Weights of a small image flow-matching model.
Training: 22700 steps, batches of 64.
Rows from block 8, named by matrix and row number. Each number is 128 + 24 x the weight over the matrix's rms, rounded and kept within 0 to 255. All counts start at 0. Numbers have three digits each.
# convs0: first 3x3 conv (model.decb.0.0.convs.0.weight, 96x192x3x3), inputs 128-135, a 3x3 kernel for each
convs0.0:129132130129132132126126128129127125129129124131130129111112111115117121116122119134134137143143139140145141123125122124128128120122125115119121126127128133134133112111107116117111113118121133129125134121114131122122
convs0.1:151153149151153149150150148134133136137140138133135137131130136131123126137130133141128129135118123138124122126122120127126120129126122111114120110115116107109099144140142144139138141138137144140145151147147157156154
convs0.2:124110120130114114124106098124136154128150154121147160149144145144135127158151148122126099125122108140126104115127121105099099097094094117135133130166163102147150103121122116132136137143143110116153118127155144140138
convs0.3:146142149139140140147141138124104114135111125145124136138156153119129139149149153110127135117128128138138135110118132116126137118124132137110130131105135133130162116129133125126132133130136076079095092080089099086083
convs0.4:147144145153151147152150150108109122112111119120117123141121116147116116149116120151147124136127113118109119127123126123122124119119121100115115125134121130144131130138132134138139133136140128131131130117118117103110
convs0.5:122126127126126121122119122124128137129130133127126124143131112135123111122113116146146124130130121110112112128128132130129131132133131120130127136144135140141134138143136140143130130131127109112109109106098093085082
convs0.6:120128159110113132127136139118128102124174145121154146151133132175153122149153140121148142145188169150193173122150166129153166119157159133135059187233172139154147152149147142158134144159146138168143138188141139165127
convs0.7:081070095064069083087072089153143148134166156114142153076118131048059077092089095146150153187210184176180167141145138153157157141163166135166140116114114140143114084077095100075069099075065165142129147147128129122141
convs0.8:069062064064060063067067070117116113118117113120123123158168181159169177154166166128143136136143138128139127106108108103105104102099103142155137164172154144149135133139132141145139140150141090094091094098096092095095
convs0.9:122118136124099113133111120124077054116114110112117135160200196163230198128205178144184159161197159141172128120106112118096122118104122142154116176255215161219170109127133122139138135144140060063076064039059066049072
convs0.10:137131141123123140133129146138148150141150160152157158100130147104128137113130132070066092105075068111078061140134137138135139132128131122136130120131121151172147114112104112111104112105104125102100116094091115110118
convs0.11:125119125119115122125127136095093094089089095098101111133136133158145137172151135140147135150147130145137118132130134128125125125122130129140134140157147130149142134125127133128126138132135098089077087085075086082082
convs0.12:121130127121118133130127134117146136135181156129140156249246147121214172068130136129164128089106125090101085130121154162138150139164141168183151187240211158172172087111113095091095073085082121142112126128102155151131
convs0.13:113109137085068118105096136115141143106111163093081108139144147194205165133151084111136102125159115055112065107120120074070128061067124118140132148187180068106093127125068120127070051078021132113099143134120097077077
convs0.14:121126126122127131118128128114120121113114114116117113120128124121126125116119121143148140134139133124122121126127122131129123129131125118121111115119117116120117125128123124126122123122123153150140143135128138130128
convs0.15:124121122122126123119122121111115121115122127114125123134119115121109106121110110140136131127122127125119129128132131135136135131135133118114103123125116116134125143139139144138143143140144147148150135141143135146149
convs0.16:144142142131098081135126110125142157088149165076123131089107108089141151146160187098110080120129084149153135145102088170101085159131129138129181075195240072143157121137130124148145127139133111115118125137139152170176
convs0.17:132131132142143141143140141105114130120130135117130131201144119161103085179135090159148140132110115131111107118131133132140140141143146111110103118126114108151145151141139157143139145141138145146144131129134124143145
convs0.18:129128132129130135132133140140142149118127132127136139137145175156152152151147133154151149137125129115120127141144144135129141126126144102100107093102085081095066152154155150150147141144137191195192186190189187200191
convs0.19:083132129086129140061086114117145135145176127148175145115120158122092152137114170121099178140040166154099147058096069089130115077121105128109132133109150164169131101087111093095105067093093139154122158170142124187150
convs0.20:158138122150135129169146155099156158122143157140155173172126063139074048114067096166128102120037079121069119130144147124149124125124119186181145177133107093136160120106101111089112105105138108110111094122128127184114
convs0.21:146107132122078121155141169112096079104096088144130125161172160169169092115122080151133117141141129134136126133115128085091141093109128117084044163125050131115106114106108097107098115105100109110119105106111128139112
convs0.22:117111111118116118126126128113120143119127150134152167129140146110115129135120118121142154114120145126129143139153164146156167147153162091103101081101113092124122118117134131124132147148148169174185170164173176190184
convs0.23:130121137133126149132117129130131129138126107156151135086097137073084123139173144068029085074028087143129113121150140111115123110091096137140134094096122176206180100098102101087084144138108076097117101108102131157134
convs0.24:147142136136134141163150147153154130168168146160169165158118116145075082126110116148118084083070105058089112128121105140131131111115112159154124163159121148182194133122118100105128090112125123131135095118152092145120
convs0.25:112119116104108102106099107143151145117139119137171144135053062192109075184145101121108114132127127119134134148145136132123117124109114029057066061124122162208157126108105118111107108108095135119103119125121109129125
convs0.26:146143151145128141149148159127138143122159152102122126105087099119111096101128117144139134153166139141177169159159162186161147180170159108113117136197182090152150174163166162163158162171170157186162153184140154169148
convs0.27:131128134112131120107122118095097123116139108080093077072080137099093109126142129113118120122161127116153124108118114106102085094085078078076063116142105098135143112103119112124114124133121089125111134166148123146098
convs0.28:123140113118138110118126102078112115099153134090128106168074044199106047185125083133135118126123114105102117116139139136142118140140114106129134146204183118205205108126131110127130114132135112135131095133105110119078
convs0.29:150149150152153156153149150128126129132128128131130131117117121112112127120117127109117121097109131103113134129129130132129128129131130133137141123129136130127132156158158156157159157160157150159157149153153154160160
convs0.30:171183168166176170157168176126106119134117117148139137151117109141125094133133122129132121128152131121135124126106112115094116110089134125138113128151122122131120101098100103114098122128121128116128126101111143130150
convs0.31:131136134135134135134136138128135130132139132129132127107122117113121114107110105142154139141147132138134119136136130140145140136142137172178171178178167160160146152165161163170164160165155089102091097107100091100092
convs0.32:098097109091098111094097108156160157159165169163157155088130123080119112082118123150168151143176156135165152152157151169178164154160155164149141170170172158178201150160151143153149139149149104106080121112088123112079
convs0.33:086083086080082085091085088205204197209207206207215215044064057062074072077083076111122121127135132126139134161158153162164160152156152153141128148144139146159166169172165169166163167167162109111107113116108107115113
convs0.34:118118122113117123116115122144155159155156145155151140115128120119123122111106112137164150133152145123129129134135130142147138144144136148168159166172150166162137144167163149160155141142135103123114101114106088092086
convs0.35:119124121125127125126126122137140138140143142135143139130134139127138136117127126134143136132142143123130130143144141144151145138144138152156152155164158141153150132140139135146146128139135125131123130137123120128121
convs0.36:092088090088087090082083087113122151124121121142123131173158158131107149154137153112100102074044068105078097108105110099102106094106111051064094067038061086070077048043051042034036056047051138168178150182177163184183
convs0.37:040045047045049050053051052127119120131124126126127130077079072076085082071085080100102109118123124129145141143141139143144141144144144137127122146139129141136131102097107113114119124129135113107106121115111119124123
convs0.38:142160138148214207124216200129093105146094058114122085152135183109081128143059085123069140093059081142049047129158126152189142101123109214169159111058079085107156177155185171096139198102123099073102096065089134074106
convs0.39:121149139127148144129135144109108169098065093090101130135176160130141180203171148149179178151106095174110079119123083108106054080077076087022153040009128076100139142120125137086099127109103116146133135126123156151119
convs0.40:145144151141140147144145148100100101099101106102097100088074056091088078072089096102093081095088085083088091130131130133131125131129125108104104116115118112113114134129130127126132121121128114113110117119113111114113
convs0.41:142144147142144143146146141060054066052057064049054063083068047082077072062078088094079071086082082078085091133133133136132135139135129079072068072072072055065074149141140147141147140144150120117118117118123115120125
convs0.42:161163165161161165158158160113112107109105106108104108148147150152157164164174178096092106108105124119125132168169167167165162160160159097096104085092103097105111101098096107099105108104110127118113126119116126118121
convs0.43:141139139130142149131139157115096091143115080114122103000070096006025094050074035042036066082012090097029046127115083153147128151157141157184155134089115137169139103124154130079128152107092099120163148096115166146108
convs0.44:157155156157156159142140146163152140161153146163153143144122137144116121153139139161121098160121103150125112155161160152164168142149151148139130133120113134124110100088087102085088091090106145125109155121101150129115
convs0.45:103101102100100114090092106103106085112120095109123095054024014068048053101092082006000007008000003067011021133143134117132133102112116049069063032058064067079067046057051049068055044055052062055049098094054088094055
convs0.46:102101088103102089090093078130138152120130134169125140102076112153132072123130076089060052151125032150146030130137092130135106133110097128130148169128131212147150130099107162135083159139091176114064209158096188156112
convs0.47:128126124127130130127122125104102106110105107112114116151152172138142166140141159091114142077093139076077120151146141150150147148153149089103115077090105086084094090097104086091109084093112115127144109107125108104123
convs0.48:106109126102111131103114130150126117128111106126120126095131134116123124157145132114109107116109116116101113134108113118105109106100108151133111116108108131131154105099074092077070086067064095081080098079071110091078
convs0.49:117124128125133139134144147124125125129130127128130128131138127146155136131150142169156134156149139143134136130131128126132127126130127139124127114099105095080088130129124127128131123125131122116117125113118120115124
convs0.50:157162150163170159158152129147150120166156099119153101151110145171084188144113187113082124109016118109057126122134118149166141145154142177188130219205158126190174166145153166081134122097136166131147183106139161136142
convs0.51:135132131139131130137129127124119120127119124117113114135119107137143137145155156121122119125126122134132127123127133124124137122126133125108118130126138119114112112106112120116122126118125131131132134129134122124128
convs0.52:139133138137133137135132137114113110115115114117118118110116123121121121131129131137143151141143148144145151127129128124129130122127128078078076080081081087085085135137143137137142136139138143150154142150156144152152
convs0.53:110108106116111111117108104129117111138124122134127120119123129105113131105102125146147156119113145121113141121124121124121120125124125103107113086088107105102097119129123126121129121122128136120124133102107122111118
convs0.54:124120133116109119124121124093089096091093104095102116130133142163139114181166123116111100143129090143135091121124126109118130112117129097121128151165143167158135117118114122130122132137126115119127116127126106120122
convs0.55:123124124122119124122124125106108113103110114108110119159163167162168166162168166134145147140157151136145142126123121123122123124124122147141141142142146147143144129135140132144142135141137118131132121148144122143139
convs0.56:112118123112120123118125128101110115095108112097106107168170161171170162159155157145150148158163156158162151117118117118117112118119115138138135131139135128136133142144151146157148146147137121141134130161156126146141
convs0.57:122121119124122118125123121115115120115114116118119118152156140148157144138145152143139121136137125123122122128129126127126121127124124127118117128124127117127133131132130121124125123124123127124128121129136120129130
convs0.58:127147153121136139140159171105157138072164195097158154086114102156195152134179123093153133124217171090160125159158161145149149111144141104129103114200197064125141128149137120199168104171139133188157141235200123183134
convs0.59:106115124093097110116114136137158123140149169127146146158163129168163135147171146125131114131151132130138118097096089084088090088097081149150142157154151139138140111110103091133124099113110079108102092143134081111110
convs0.60:150144146152133129156154135109105125104103130084097134197197159157180170085100134118123133101118137094102124133101103129077073136097087143131102126118135071066130157162156156148153149133139131146160119149174093122145
convs0.61:126127123126125117131129126126140141121127133121126133149133125163153137170158143130133130121131124111114113122123126120119121115116118120123131120134149132132135139141139134132134130127127149157157138152158121138143
convs0.62:123122132114117133123120153111110116114106114115113122101148179101126135120133129045068101062072076087106084127126124131122128127125127097114115117097079161139109081103116086100100088098091118123113120131123091113099
convs0.63:122118128121120126128129131119119122120117126122123123115115122129127130142146147136144153141152158129147168125126126124125123125125126120127142115127139121132132124131140132139146140146151138155159150164165147158155
convs0.64:109102099104102096098096095120122126118122127119123126127128123130132122122126119117107109120123122126133130125127125123124123125120121105112114100105109101105107131125126125126126129126129150151159147153154152157157
convs0.65:132132134133133137138141145109116125115112117113114112159146143152139137133131133154155161147150158128134140128123119124116113121121120135137137133143143118125110168170183156158170151153158135158152127154142112128118
convs0.66:121113115122120118108108113134141138121124119125105100133163174125143150135142155145135141142126132141135140117124125130147137124135127204236229176173165136125134128145147123130129108127137127127128128099090138111093
convs0.67:149150149147148149147146148154152149155150145154151147179176174174171170172170171124113114117103103114104106123122121125121123125122121171174170171166161174168168094092099095092094098092098107102102109100099110103103
convs0.68:108110119118120131107102111130130127142123125154139126153149163137112137174143139157133122142085082141105097133144141139163163137149153137144171117116128144126143108098099109090089114108125147127120145081069148120097
convs0.69:155146151144144155101123129121096056167160149163182174000049102110125133111134129000000008121129127156161156144152146121112137135133171134108019174161100164157102000000014063083081132138131074085066123146105117130115
convs0.70:143143144140145144142144145143144143143143142144145142159163170160163164169167170111109106110106107113110110129127123128128126127127125152156153158157160160163163107109111107106107114110113141131133143134131145136139
convs0.71:142120128125137141152140155113107108124109074098126111130134097092063102126081064165172151157075117155053100114112092115133117103121123077100078097080051086066106135160155126101114130116116125168187093103116084126118
convs0.72:146149151131145154139147140128128124116125100120124127121107159097062107111089085089033093083009027106035008101083060112107087097085082099099068061028011013000009060020017072025006036004000114095105121091093113115113
convs0.73:126128155108129161119160181086120152128148135134105051160147094161127082077074063167184100142173104102125089139158163161184153178189135118103059180152097133091052142180167122176150129148128119202182142228204122154105
convs0.74:135137137132132133133135140119122121122125123125121123129127131125128132131130132107112120106107110115110102118116118117114113118114111119129126129138131123134128133136140129132137132130132141142146142145152135141152
convs0.75:143135138143138140145138138137130142139126132144137142142132129143135144132125130143144149127126137125119132117117117117121122119117120141153156137147150140143139148145139140134135135133135159157160148138141151140141
convs0.76:119119120118116121118117121146140138139133137139137140140143149142141143141141139120129136114123128119118123123126127123125129125126127146143138136133127135129126128134134130132131129127129154159159160157159160155153
convs0.77:127121112124117113120119113163166169163168171167168170129130131143140132153149139124116117140141129151155139129130130128130128125125127161166178182181179190188181131125130140138135146145138148149143160165157162163150
convs0.78:137121143140119132138135130115104122134119126114120108142166123083167146067111155120152153102157148128151153130132134139133140123119114074107108043080099064079079071105128100115130110110123116112100136134129129119132
convs0.79:149145147147143147146146150140136137140138141139140138124132133126130130121126125128134128133135133127130129135133134133134134135133136120119118118116116111108106167165166168169170166168167170173173170175177173175175
convs0.80:103110117101107107102103101134136149136146142119145134125153150095109132145131131118141118136112093153123104115107096143124109136124116177172167161176159117170136130125129153146136158149132176171163174170169169193191
convs0.81:092108019120123076119120080104151155152162183087142147146090133132100090170159187124107133126098109152077119077114060120138116104129102171157158088124162148133174097069050115096053101104071118137192111120143092126131
convs0.82:123106112122101099104097083106109098093109125087120134084138180045099177137132159073094140102109150168132119117122133146146144112128133125109085060064099043060084118104127119105130161135125122112141141172204175208214
convs0.83:134139140134133133136136133119128136133143142127144137135132138121110122146126132117113100124109114129115126131129131137134131136132129152156156140169162128165150138129135153150159162161165148146151147156161154171163
convs0.84:134130133132135134140141143099104114100101114111101105126144139138153138132148141162161157155166157142159161152154150150156144148150141080085125096094119116105112152154150152159155152163161148158146150162147152155145
convs0.85:162126106155117099147145133140137119133124097189122073061060154080080167082067130090041103135122123139142152138129132111124129121132128185214236141151160191066052132106124145123122133126127080055085109098090110112138
convs0.86:129124104130154150102113139103106134129117088132143125167152168133074171160128190110079133082000109118058099112107088121136106088087084140140156120029064117095129110160157117133135081109115109115111115143115129139124
convs0.87:118115111116120115117117118111113117114106113114108114126128127125122126126124127147144149143131132137130135144142141146146144146147142108120133112109123107111123110112109112107105107104109127128126125123118125124123
convs0.88:168160126175159134159133115130115127163123125152167157180180157083074209160120192083101135066000157143025140069094087126142087089106061210191130106059120136147194111140112124103121133125115104118139139151163141146163
convs0.89:109109110107106112090089098115106101103100097116111102112131141122128143125145138149148146160142137167157142123141142148172152160169157110106131104106115132115131133135133126128131125146152083068074069038044093082080
convs0.90:096094078102097084090095081143142142143147139144145140150155158144144155147146150119113122109099120123107112126124119131126118129125120129131137121117132113114120127123121125119124125117118173166164171166166171164161
convs0.91:077079078075079080076078079128126126126124125126125125159162167156163164150159162117121121115118120115115117126127126126126125123126125141143143135133136126124124128126127126126126122125125171173171168169171168165174
convs0.92:129127129126129130129128126128129127127126131127126130134136138130130131127124124133128120123116115114106102135133134137135136136135135141140140131132130128124122155153154154153154151152154160160160158157162151154157
convs0.93:109115108098121129090116117144119115135144121144132125075053104088073098155133144080081126104112090111088101132141122124135120091122102140126142115148129180175155104108109114117099110091093156105113115081084117099109
convs0.94:129128128129127128128129125129129137132133136133134137147152158146152159136144156122131129123130134117126131141139143141137139143138138124128134131137136125129127156159159152156161152155159128137141135139145133137137
convs0.95:055046045056046043057050051132132136131133135131136141165168165161168166160165164103121126108133136106123127130128130127126123126124129132139143135143149128137143123128128121133133120130131155160168149162168146156159