From a checkpoint of a small image flow-matching model.
Model: 32-pixel images, arch unet, norm groupnorm, activation silu, widths [96, 96, 192].
Training: adam_atan2 at rate 0.0028, 22700 steps.
Data: trained on stained colorectal tissue patches (NCT-CRC-HE-100K), 32.1 epochs.
Rows from block 8 of a small image flow-matching model, named by matrix and row number. Each number is 128 + 24 x the weight over its row's rms, rounded and kept within 0 to 255. All counts start at 0.
Before each channel's rows are labels from the 100 images, of 14976 (inputs lightly noised), where the channel reaches its highest value: "strongest on" is what is common among them. Only what is clearly more common there than usual is listed. The data: stained colorectal tissue patches (NCT-CRC-HE-100K). In brackets: how many of the 100.
# convs0: first 3x3 conv (model.decb.0.0.convs.0.weight, 96x192x3x3, each kernel summed), inputs 96-191

strongest on: tissue: normal colon mucosa (41); tissue: mucus (27)
convs0.6 [105 110 141 106 130 184 170 143 118  79 137 121 106 116 118 113  96 130 111 150 140 138 134 151  96 127 171 141 134 103 134 174 130 136 150 167 151 157 153 155 150 169 141 130 169  86 144 139 117 142 161 118 130 144 160 142 159 138 124 150 145 111 117  99  98 106 112 104 121  97 114  94 174 123 131 182 154 127 124 130 180  99 116 120  98 108 107 110 122 139 142 157 139 123 140 111]

strongest on: tissue: adipose tissue (38)
convs0.44 [134 154 152 156 108 122 172 156 170 157  52 101  81 184  90  88 112  90 188 165 131 166 149 122  99 118 111 131 189 133 151 116 166 167 139 128 172 128  72 128 129 117 173 117 194 174 136  83 168 171 164 168 152 169 141 144 144 143 117 124 156 163 110 148 114 121 114 132 103  72  93 157 168 153 100  83 132 168 113 148  70 138 170 141 162 126 137 139 139 126 117 161 123 145 148 150]

strongest on: tissue: normal colon mucosa (93)
convs0.49 [ 89 135 137 105 134 135 125 120 152 138 141 125 111 142 103 183 139  91 129 122 134 122 135 113  85 117 133 123 148 168 164 128 138 126 157 174 130  78 127 105 118 142 186 180 131 212 145 149 163  67  86 151 148 125 139 182 137 131 139 118 114 123 151 122 119 114 108 102 159 163  98 106 139 113  80  48 137 150 169 142 132 198 122 122 171 148 151 146 226 144 154 164 125 112 141 130]

strongest on: tissue: cancer-associated stroma (39); tissue: mucus (25)
convs0.67 [139 133 132 149 102 190  88 171 145 132 122  88 113 149 101  57 122 133 139 160 127 171 135 126 124 128 106 146 150 134 137 139 158 162 195 102 120 189  79  92 107 143 142 161 160 200 120 104 122 133 201 198 142 189 116  90 185 128 138 121 147 169 133 196 123 106 150 171 124  37  97 186 111 156 164  94 102 123 124 128  97 154 128 127 209 107 127 113 113 118 123 143 124 125 125 157]

strongest on: tissue: tumour epithelium (48); tissue: normal colon mucosa (26)
convs0.82 [132 113 129 102 145 137 153 100 126  72 152  84 134 189 121 122 136 120  78 107  98  91 104 131 134 138 118 115 168 157 134  94 103 106 128 120 132  75 125 170 134 150 104 109 147  97  98 177 101 138 127 124 101 118 128 134  75 129  81 126 127 108 135  85  96 128 125  94  83 136 133 100 100 124 115 126 121 131 140 128 126 115 130 128  61 152 140 142 130 135 133 164 113 128 158 146]

strongest on: tissue: adipose tissue (58)
convs0.17 [162 140 176 169 135 126 123 137 170 123 159  99 126  86 140 153 160 157 115 164 116 134 165 141 139  88 134 139 150 152 121 156 145 120 140 128 141 116 154 145 153 103 124 142 152  45 118 147 155 141 157 167 136 162 146 121 132 159 150 118 174 162 164 131 143 121 142 148 139 165 144 146 144 132 114 136 101 168 131 153 112 128 149 144 105 134 135 152 172  96 148  93 170 155 140 138]

strongest on: tissue: smooth muscle (85)
convs0.3 [132 110 127 118 154 156 117 137 188 118 116 192 156 117 149 158 120 153 137 140 130 156 137 123 133 126 121 118 152 152 114 121 153 121 154 129 121 132 129  55  87 118 130 194 121 158 150 110 109 106  93 146 125 194 128  98 130 114 141 126 147 167 178 197 159 210 183 181 171 196 142 161  85  86 169 140 158 133 126 128 145 136 139 135 150 133 118 113 153 150 130 153 149 132 107  83]

strongest on: tissue: normal colon mucosa (88)
convs0.64 [ 72 120 124  90 143 106 143 135 150 149 142  80 132 121 135  97 146  97 145 110 141  92 103  93  80 102 110 133 103 105 120 161  58 114 122 110 117  74 126 192 135 121  66  95  85 207 159 141 135  55  97  78 124 102 144 141 115 126 122 120 133  87 127  91 131  99 119 101  74  83 151  83 145 127 111 116 112  83 156 117 127 135 103 112  49 145 117 123 142 147 140  90 134 128 150 112]

strongest on: tissue: normal colon mucosa (87)
convs0.70 [151 154 136 153 133 168  90 176 159 152  79  99 129 167 123  79 127 128 155 139 129 164 133 127 137 135 131 139 152 161 144 129 153 153 189  97 126 177  97 143 121 157 172 163 145 217 111 112 109 150 205 203 174 196 119 106 162 128 140 127 144 161 124 211 113 100 157 176 136  78  99 180 114 133 137 101 126 136 125 135 101 168 129 132 187 132 146 118  85 138 138 142 121 126 132 178]

strongest on: tissue: adipose tissue (46); tissue: mucus (33)
convs0.56 [173 158 129 143 157 164 121 169 156 194 161 118 165 151 139 135 153 160 121 150 152 134 125 147 121 138 144 143 205  95 135 140 116  96 179 166 112 138 155 145 150 172 135 141 121 170 160 144 181 162 162 140 136 163 151 110 155 134 168 133 135 106 171 170 156 142 198 165 152 178 166 138 101 115 180 179 171 182 140 127 136 138 119 142 132 153 148 123 147 150 151 192 158 142 155 167]

strongest on: tissue: adipose tissue (69)
convs0.80 [140 120 124 119 130 118 123 126 100 151 188  42 155 131 156 150 144 135 177 100 106 122 112 137  95 176 180 157 123 125 144 144  89 145 132 117 112 183 149 211 131 129 129  38 129 128 103 194 129 106 170 126  85  99 133 108 134 105 155 121 156 124 154 144 137 120 144 132 164 152 172 127 141 116 121 144 100  79 143 120 127 108 125 132  91 165 152 135 116 150 142 161 148 129 173 167]

strongest on: tissue: adipose tissue (95)
convs0.41 [134 130 129 126 135 118 116 170 167 178 189 142 138 152 143 138 162 159  84 131 128 131 128 129 219 129 100 136  96 101 135 126 143  61  75  85 134  72 144 119 104 100 114 116 110  98 147 162 137 147  82 132 146 119 133 117  25 150 109 128 116 124 167 160 162 141 168 152 150 139 179 125  79 129 115 170 118 145 145 132  84 153 125 129  92 138 137 124 146 100 113 114 129 130 154 139]

strongest on: tissue: mucus (56)
convs0.5 [113 111 170 149 123  46 103  95 111 169 127 109  90  92 102 100  98 140 164 177 116 128 162 101 184 129 143 143  74 132 153 166 115 130 113 121 135 146 150  47 148  78 109 126 174 162 158 121 123 131 139 127 104 110 168 147 223 160 168 124 156 127 136  75 140  86  85 108  89 102  82 110 121 157 117  90  94  96 151 142 126 186 166 147 135 119 125 152 171 131 129  78 144 153  98 106]

strongest on: tissue: adipose tissue (35)
convs0.55 [160 153 124 145 127 111  99 172 158 221 152 109 141 195 123 134 151 157 133 133 128 145 120 128  91 123 141 120 226  94 135 127 121 103 179 151 121 150 141 135 154 162 172 122 115 215 136 126 213 143 142 119 146 124 131 123 185 123 177 130 132 101 151 168 138 127 179 156 135 181 146 126 104 105 168 166 162 210 131 129 131 114 120 132 135 143 144 119 141 134 138 186 131 140 133 182]

strongest on: tissue: tumour epithelium (54)
convs0.20 [ 87 119 119 127  70  85  85  91 118 140  70 125 145 118 142 138 107 159 142 126 113 110 121 114 107 118 154 112  21 123 133 111 150 150  91  97 133 153 104 120 120  87 124 100 110 136  63 133 141 129 115 162 110 157  97  98 145 120 183 106 127 139 138 116 105 118 116 117 167 117 116 106  74 124 134 112 130 113 102 150 116 126 124 125 111 134 150 127 109 143 138 135 152 137 138 126]

strongest on: tissue: smooth muscle (70)
convs0.40 [124 114 137 122 132 160 114 142 166 149 152 132 119 133 138 119 161 159 103 134 137 122 132 105 236 114 121 129  81 104 128 117 151  91  65  76 130 106 127 109  89 105  91 110 126  69 143 160 167 134  83 149 146 136 132 109   6 142 108 130 119 128 167 150 158 167 158 147 160 133 151 133  73 148 112 148 134 137 139 128  92 162 128 130  93 134 123 125 203 105  99  95 140 119 142 121]

strongest on: tissue: cancer-associated stroma (69)
convs0.7 [ 94 135 141 107 139 121 182 104 132 109  47 163  79 149  93 170 111  61 121 174 131 108 115 142 110  86 105  99  97 130 137 115  73 148  82 178 154 132  76 140 119  98 145 126 147 126 159 118 101  84  78  98  99 105 149 147 112 129 147 116 136 116 112 121 102  98 116 103 133 157 120  60 165 110  75 138 132 159 120 142 128 131 125 111  26 129 143 141 155 135 139 129 107 152 159 124]

strongest on: tissue: lymphocytes (80)
convs0.29 [125 100 133 113  60 111 158 197  96 149 155 138 120 132 132 137 183 156 151 111 114 129 112 135 127 124 121 139  83 112 158 135 175 131 110 102 131 136 187 182 122 115 151 128 100  67 105 164 189 122  85 127 208 116 134 132  83 141 140 123 149 155  99 163 107  65 109 127 105 118 150 126 166  85 130 198 101 161 105 127 109 128 115  99 149  86 135  98  96 113 156  75 118 161 126 122]

strongest on: tissue: tumour epithelium (48); tissue: normal colon mucosa (29)
convs0.72 [124 107  83 121 141 137 134 122 145 116 117  24 159 168 148 119 121 135  67 130 115 120 100 127 116 130  91  97 124 115 131  98 141 123 109  68  98  60  45 111  97  84  75  95  83  59  56  52 108  89 109 109  73 108  80  98 118 110  98 119 102  99 113 114 116 119 109 109 117 128 139 112  96 127 118 107 114 111 122 111 139 110 111 109 120  98 111 110 115  99 100 113 121 111  95 117]

strongest on: tissue: lymphocytes (39); tissue: smooth muscle (35)
convs0.71 [131 104 138 138 155 102 106 106 139  94 181 150 118 101 125 153 129 122 126 140 128  88 136 116 146  99  99 102 123 129 122  93 141 100  88 127 109  65 128 123 124  92  65 110  90  95 117 156 147 120 107 136 110 112 105 169  90 128 117 126 134 112 158  95 142 117 137 117 157 165 178  97 144 128  65 120 150 123 151 120 141 144 133 126  31 150 136 141 194 160 134 130 113 118 136 153]

strongest on: tissue: tumour epithelium (41); tissue: smooth muscle (38)
convs0.45 [134 142 140 125 126 124 124 121 132 135 115 131  82 122  84 130 114 115 149 139 127 134 127 139  96 113 102 110 106 122 119  48 104 108  68  25 125  69  63  79  78  35 121 124 132 113  91 115 132 115  96  98 105 107  92  86 111  92  58 116 129 132 108 126 116 110 125 125 121 120  89 129 112 119  85  14 101 125  98 123 123 121 136 124 118  92 107 115 108  93  71  99  59  85 134 102]

strongest on: tissue: adipose tissue (52); tissue: normal colon mucosa (45)
convs0.38 [121 125 140 123  83  89 100 114 132 107 144  99 173 145 156 148 123 119 105 124 131 113 132 129 149 109 119 109 102 152 138 103 181 100 118  82 138 126 154  86  99 123 113 148 139 134 122 118  58 120 108 132 119 142 138 110  89 122 112 150 108 129 120 113 129  72 106 120 125  99 118 142 132 142  77 102 128 131 121 129  64 191 137 141 181 133 138 149  85 138 132 123  93 118 121 143]

strongest on: tissue: tumour epithelium (54); tissue: normal colon mucosa (34)
convs0.24 [117 111 106 115 138 126 117 116 163 118 148  49 155 169 146 144 114 145  35 115 128  98 115 112 164 139 109 129  44 134 141 148 146 160 115  93 121 159 113 123 112 106 106 113 123 112 111 111  55 117 105 122 115 128 111 135 103 146 161 127 110 101 132 101 108 103  91 100 147  73 123 103  67 150 121 134  93  79 135 120  97 131 121 116 117 114 136 124 113 104 130 118 123 136 135 134]

strongest on: tissue: mucus (36)
convs0.50 [113  77 113  90 122 131  95  91 119  67 110 161 132 125 122 113 144 129 118 109 130 123 133 139 143 116  93 111 108 155  96 106 162 136 147  88 144 184 134 150 117 168 121 142 171 138 139 110  79 121 143 116 123 129 126 140  43 124  82 130 158 146 133 137 105 171 127 140 104  62 117 128 110 159 128 112 140  91 131 120 123 119 133 133 123 170 155 166 176 143 144 169 124 137 165 180]

strongest on: tissue: normal colon mucosa (54)
convs0.52 [129 159 161 118 120 115 134 154 173 166 125 146 128 110 123 139 156 126 130 159 131 137 170 146  85 151 194 147 127 126 172 137 139 110 121 151 127  65 142 157 114 143 162 111 133 184 187 173 111 126  82 136 200 139 158 121 174 122 187 137 174 133 143 169 127 118 164 169 155 180 126 169 126  63 122 134 161 181 145 163 130 173 122 145 151 163 176 137 182 134 149 141 159 119 164 124]

strongest on: tissue: smooth muscle (54)
convs0.37 [112 133  94 143 134 140 142  77 148 163 139 120 141 134 143 126 103 151 115 149 137 135 122 112   6 126 139 116 112 121 110 103  45 125  77 121 143 134 115 115 128 132 109  96 140  53 130 145 172  76 107  92  40  70 122  97  68  81 137  97  91 139 156 172 131 168 130 127 206 133 155 140 101 156 133 153 123 106 163 102 140  75 120 117  94 112 107 124 187  89 103 125 147 112 123 117]

strongest on: tissue: cancer-associated stroma (40)
convs0.66 [147 156 174 198 134 140 100 120 132 150  53 148 109 150 106  94 107 143 199 160 114 179 158 132 181 114 128 126 142 149 115 146 107 120 158 143 131 204 132 108 131 159 151 111 163 211 140 127 186 191 165 171 121 129 137 169 150 142 126 115 155 152 153 169 126 143 144 157 133 136  92 182  94 139 134 118 143 132 138 144 113 167 151 145 146 130 133 134 135 127 145 154 124 141 138 170]

strongest on: tissue: lymphocytes (36)
convs0.34 [157 122 146 157 117 176 159 193 157 169 175 143 150 135 144 174 162 146 124 129 126 170 148 110 154 137 137 139 126 154 132 144 115 158 114 144 142 168 157  95 146 120 169 195 156 102 146 136 184 119 142 148 169 138 145 163  70 158 140 140 129 168 139 180 138 136 152 182 152 137 156 171 132 137 120 160 137 157 132 144  87 169 137 134 185 148 158 164 211 123 149 102 128 164  96 183]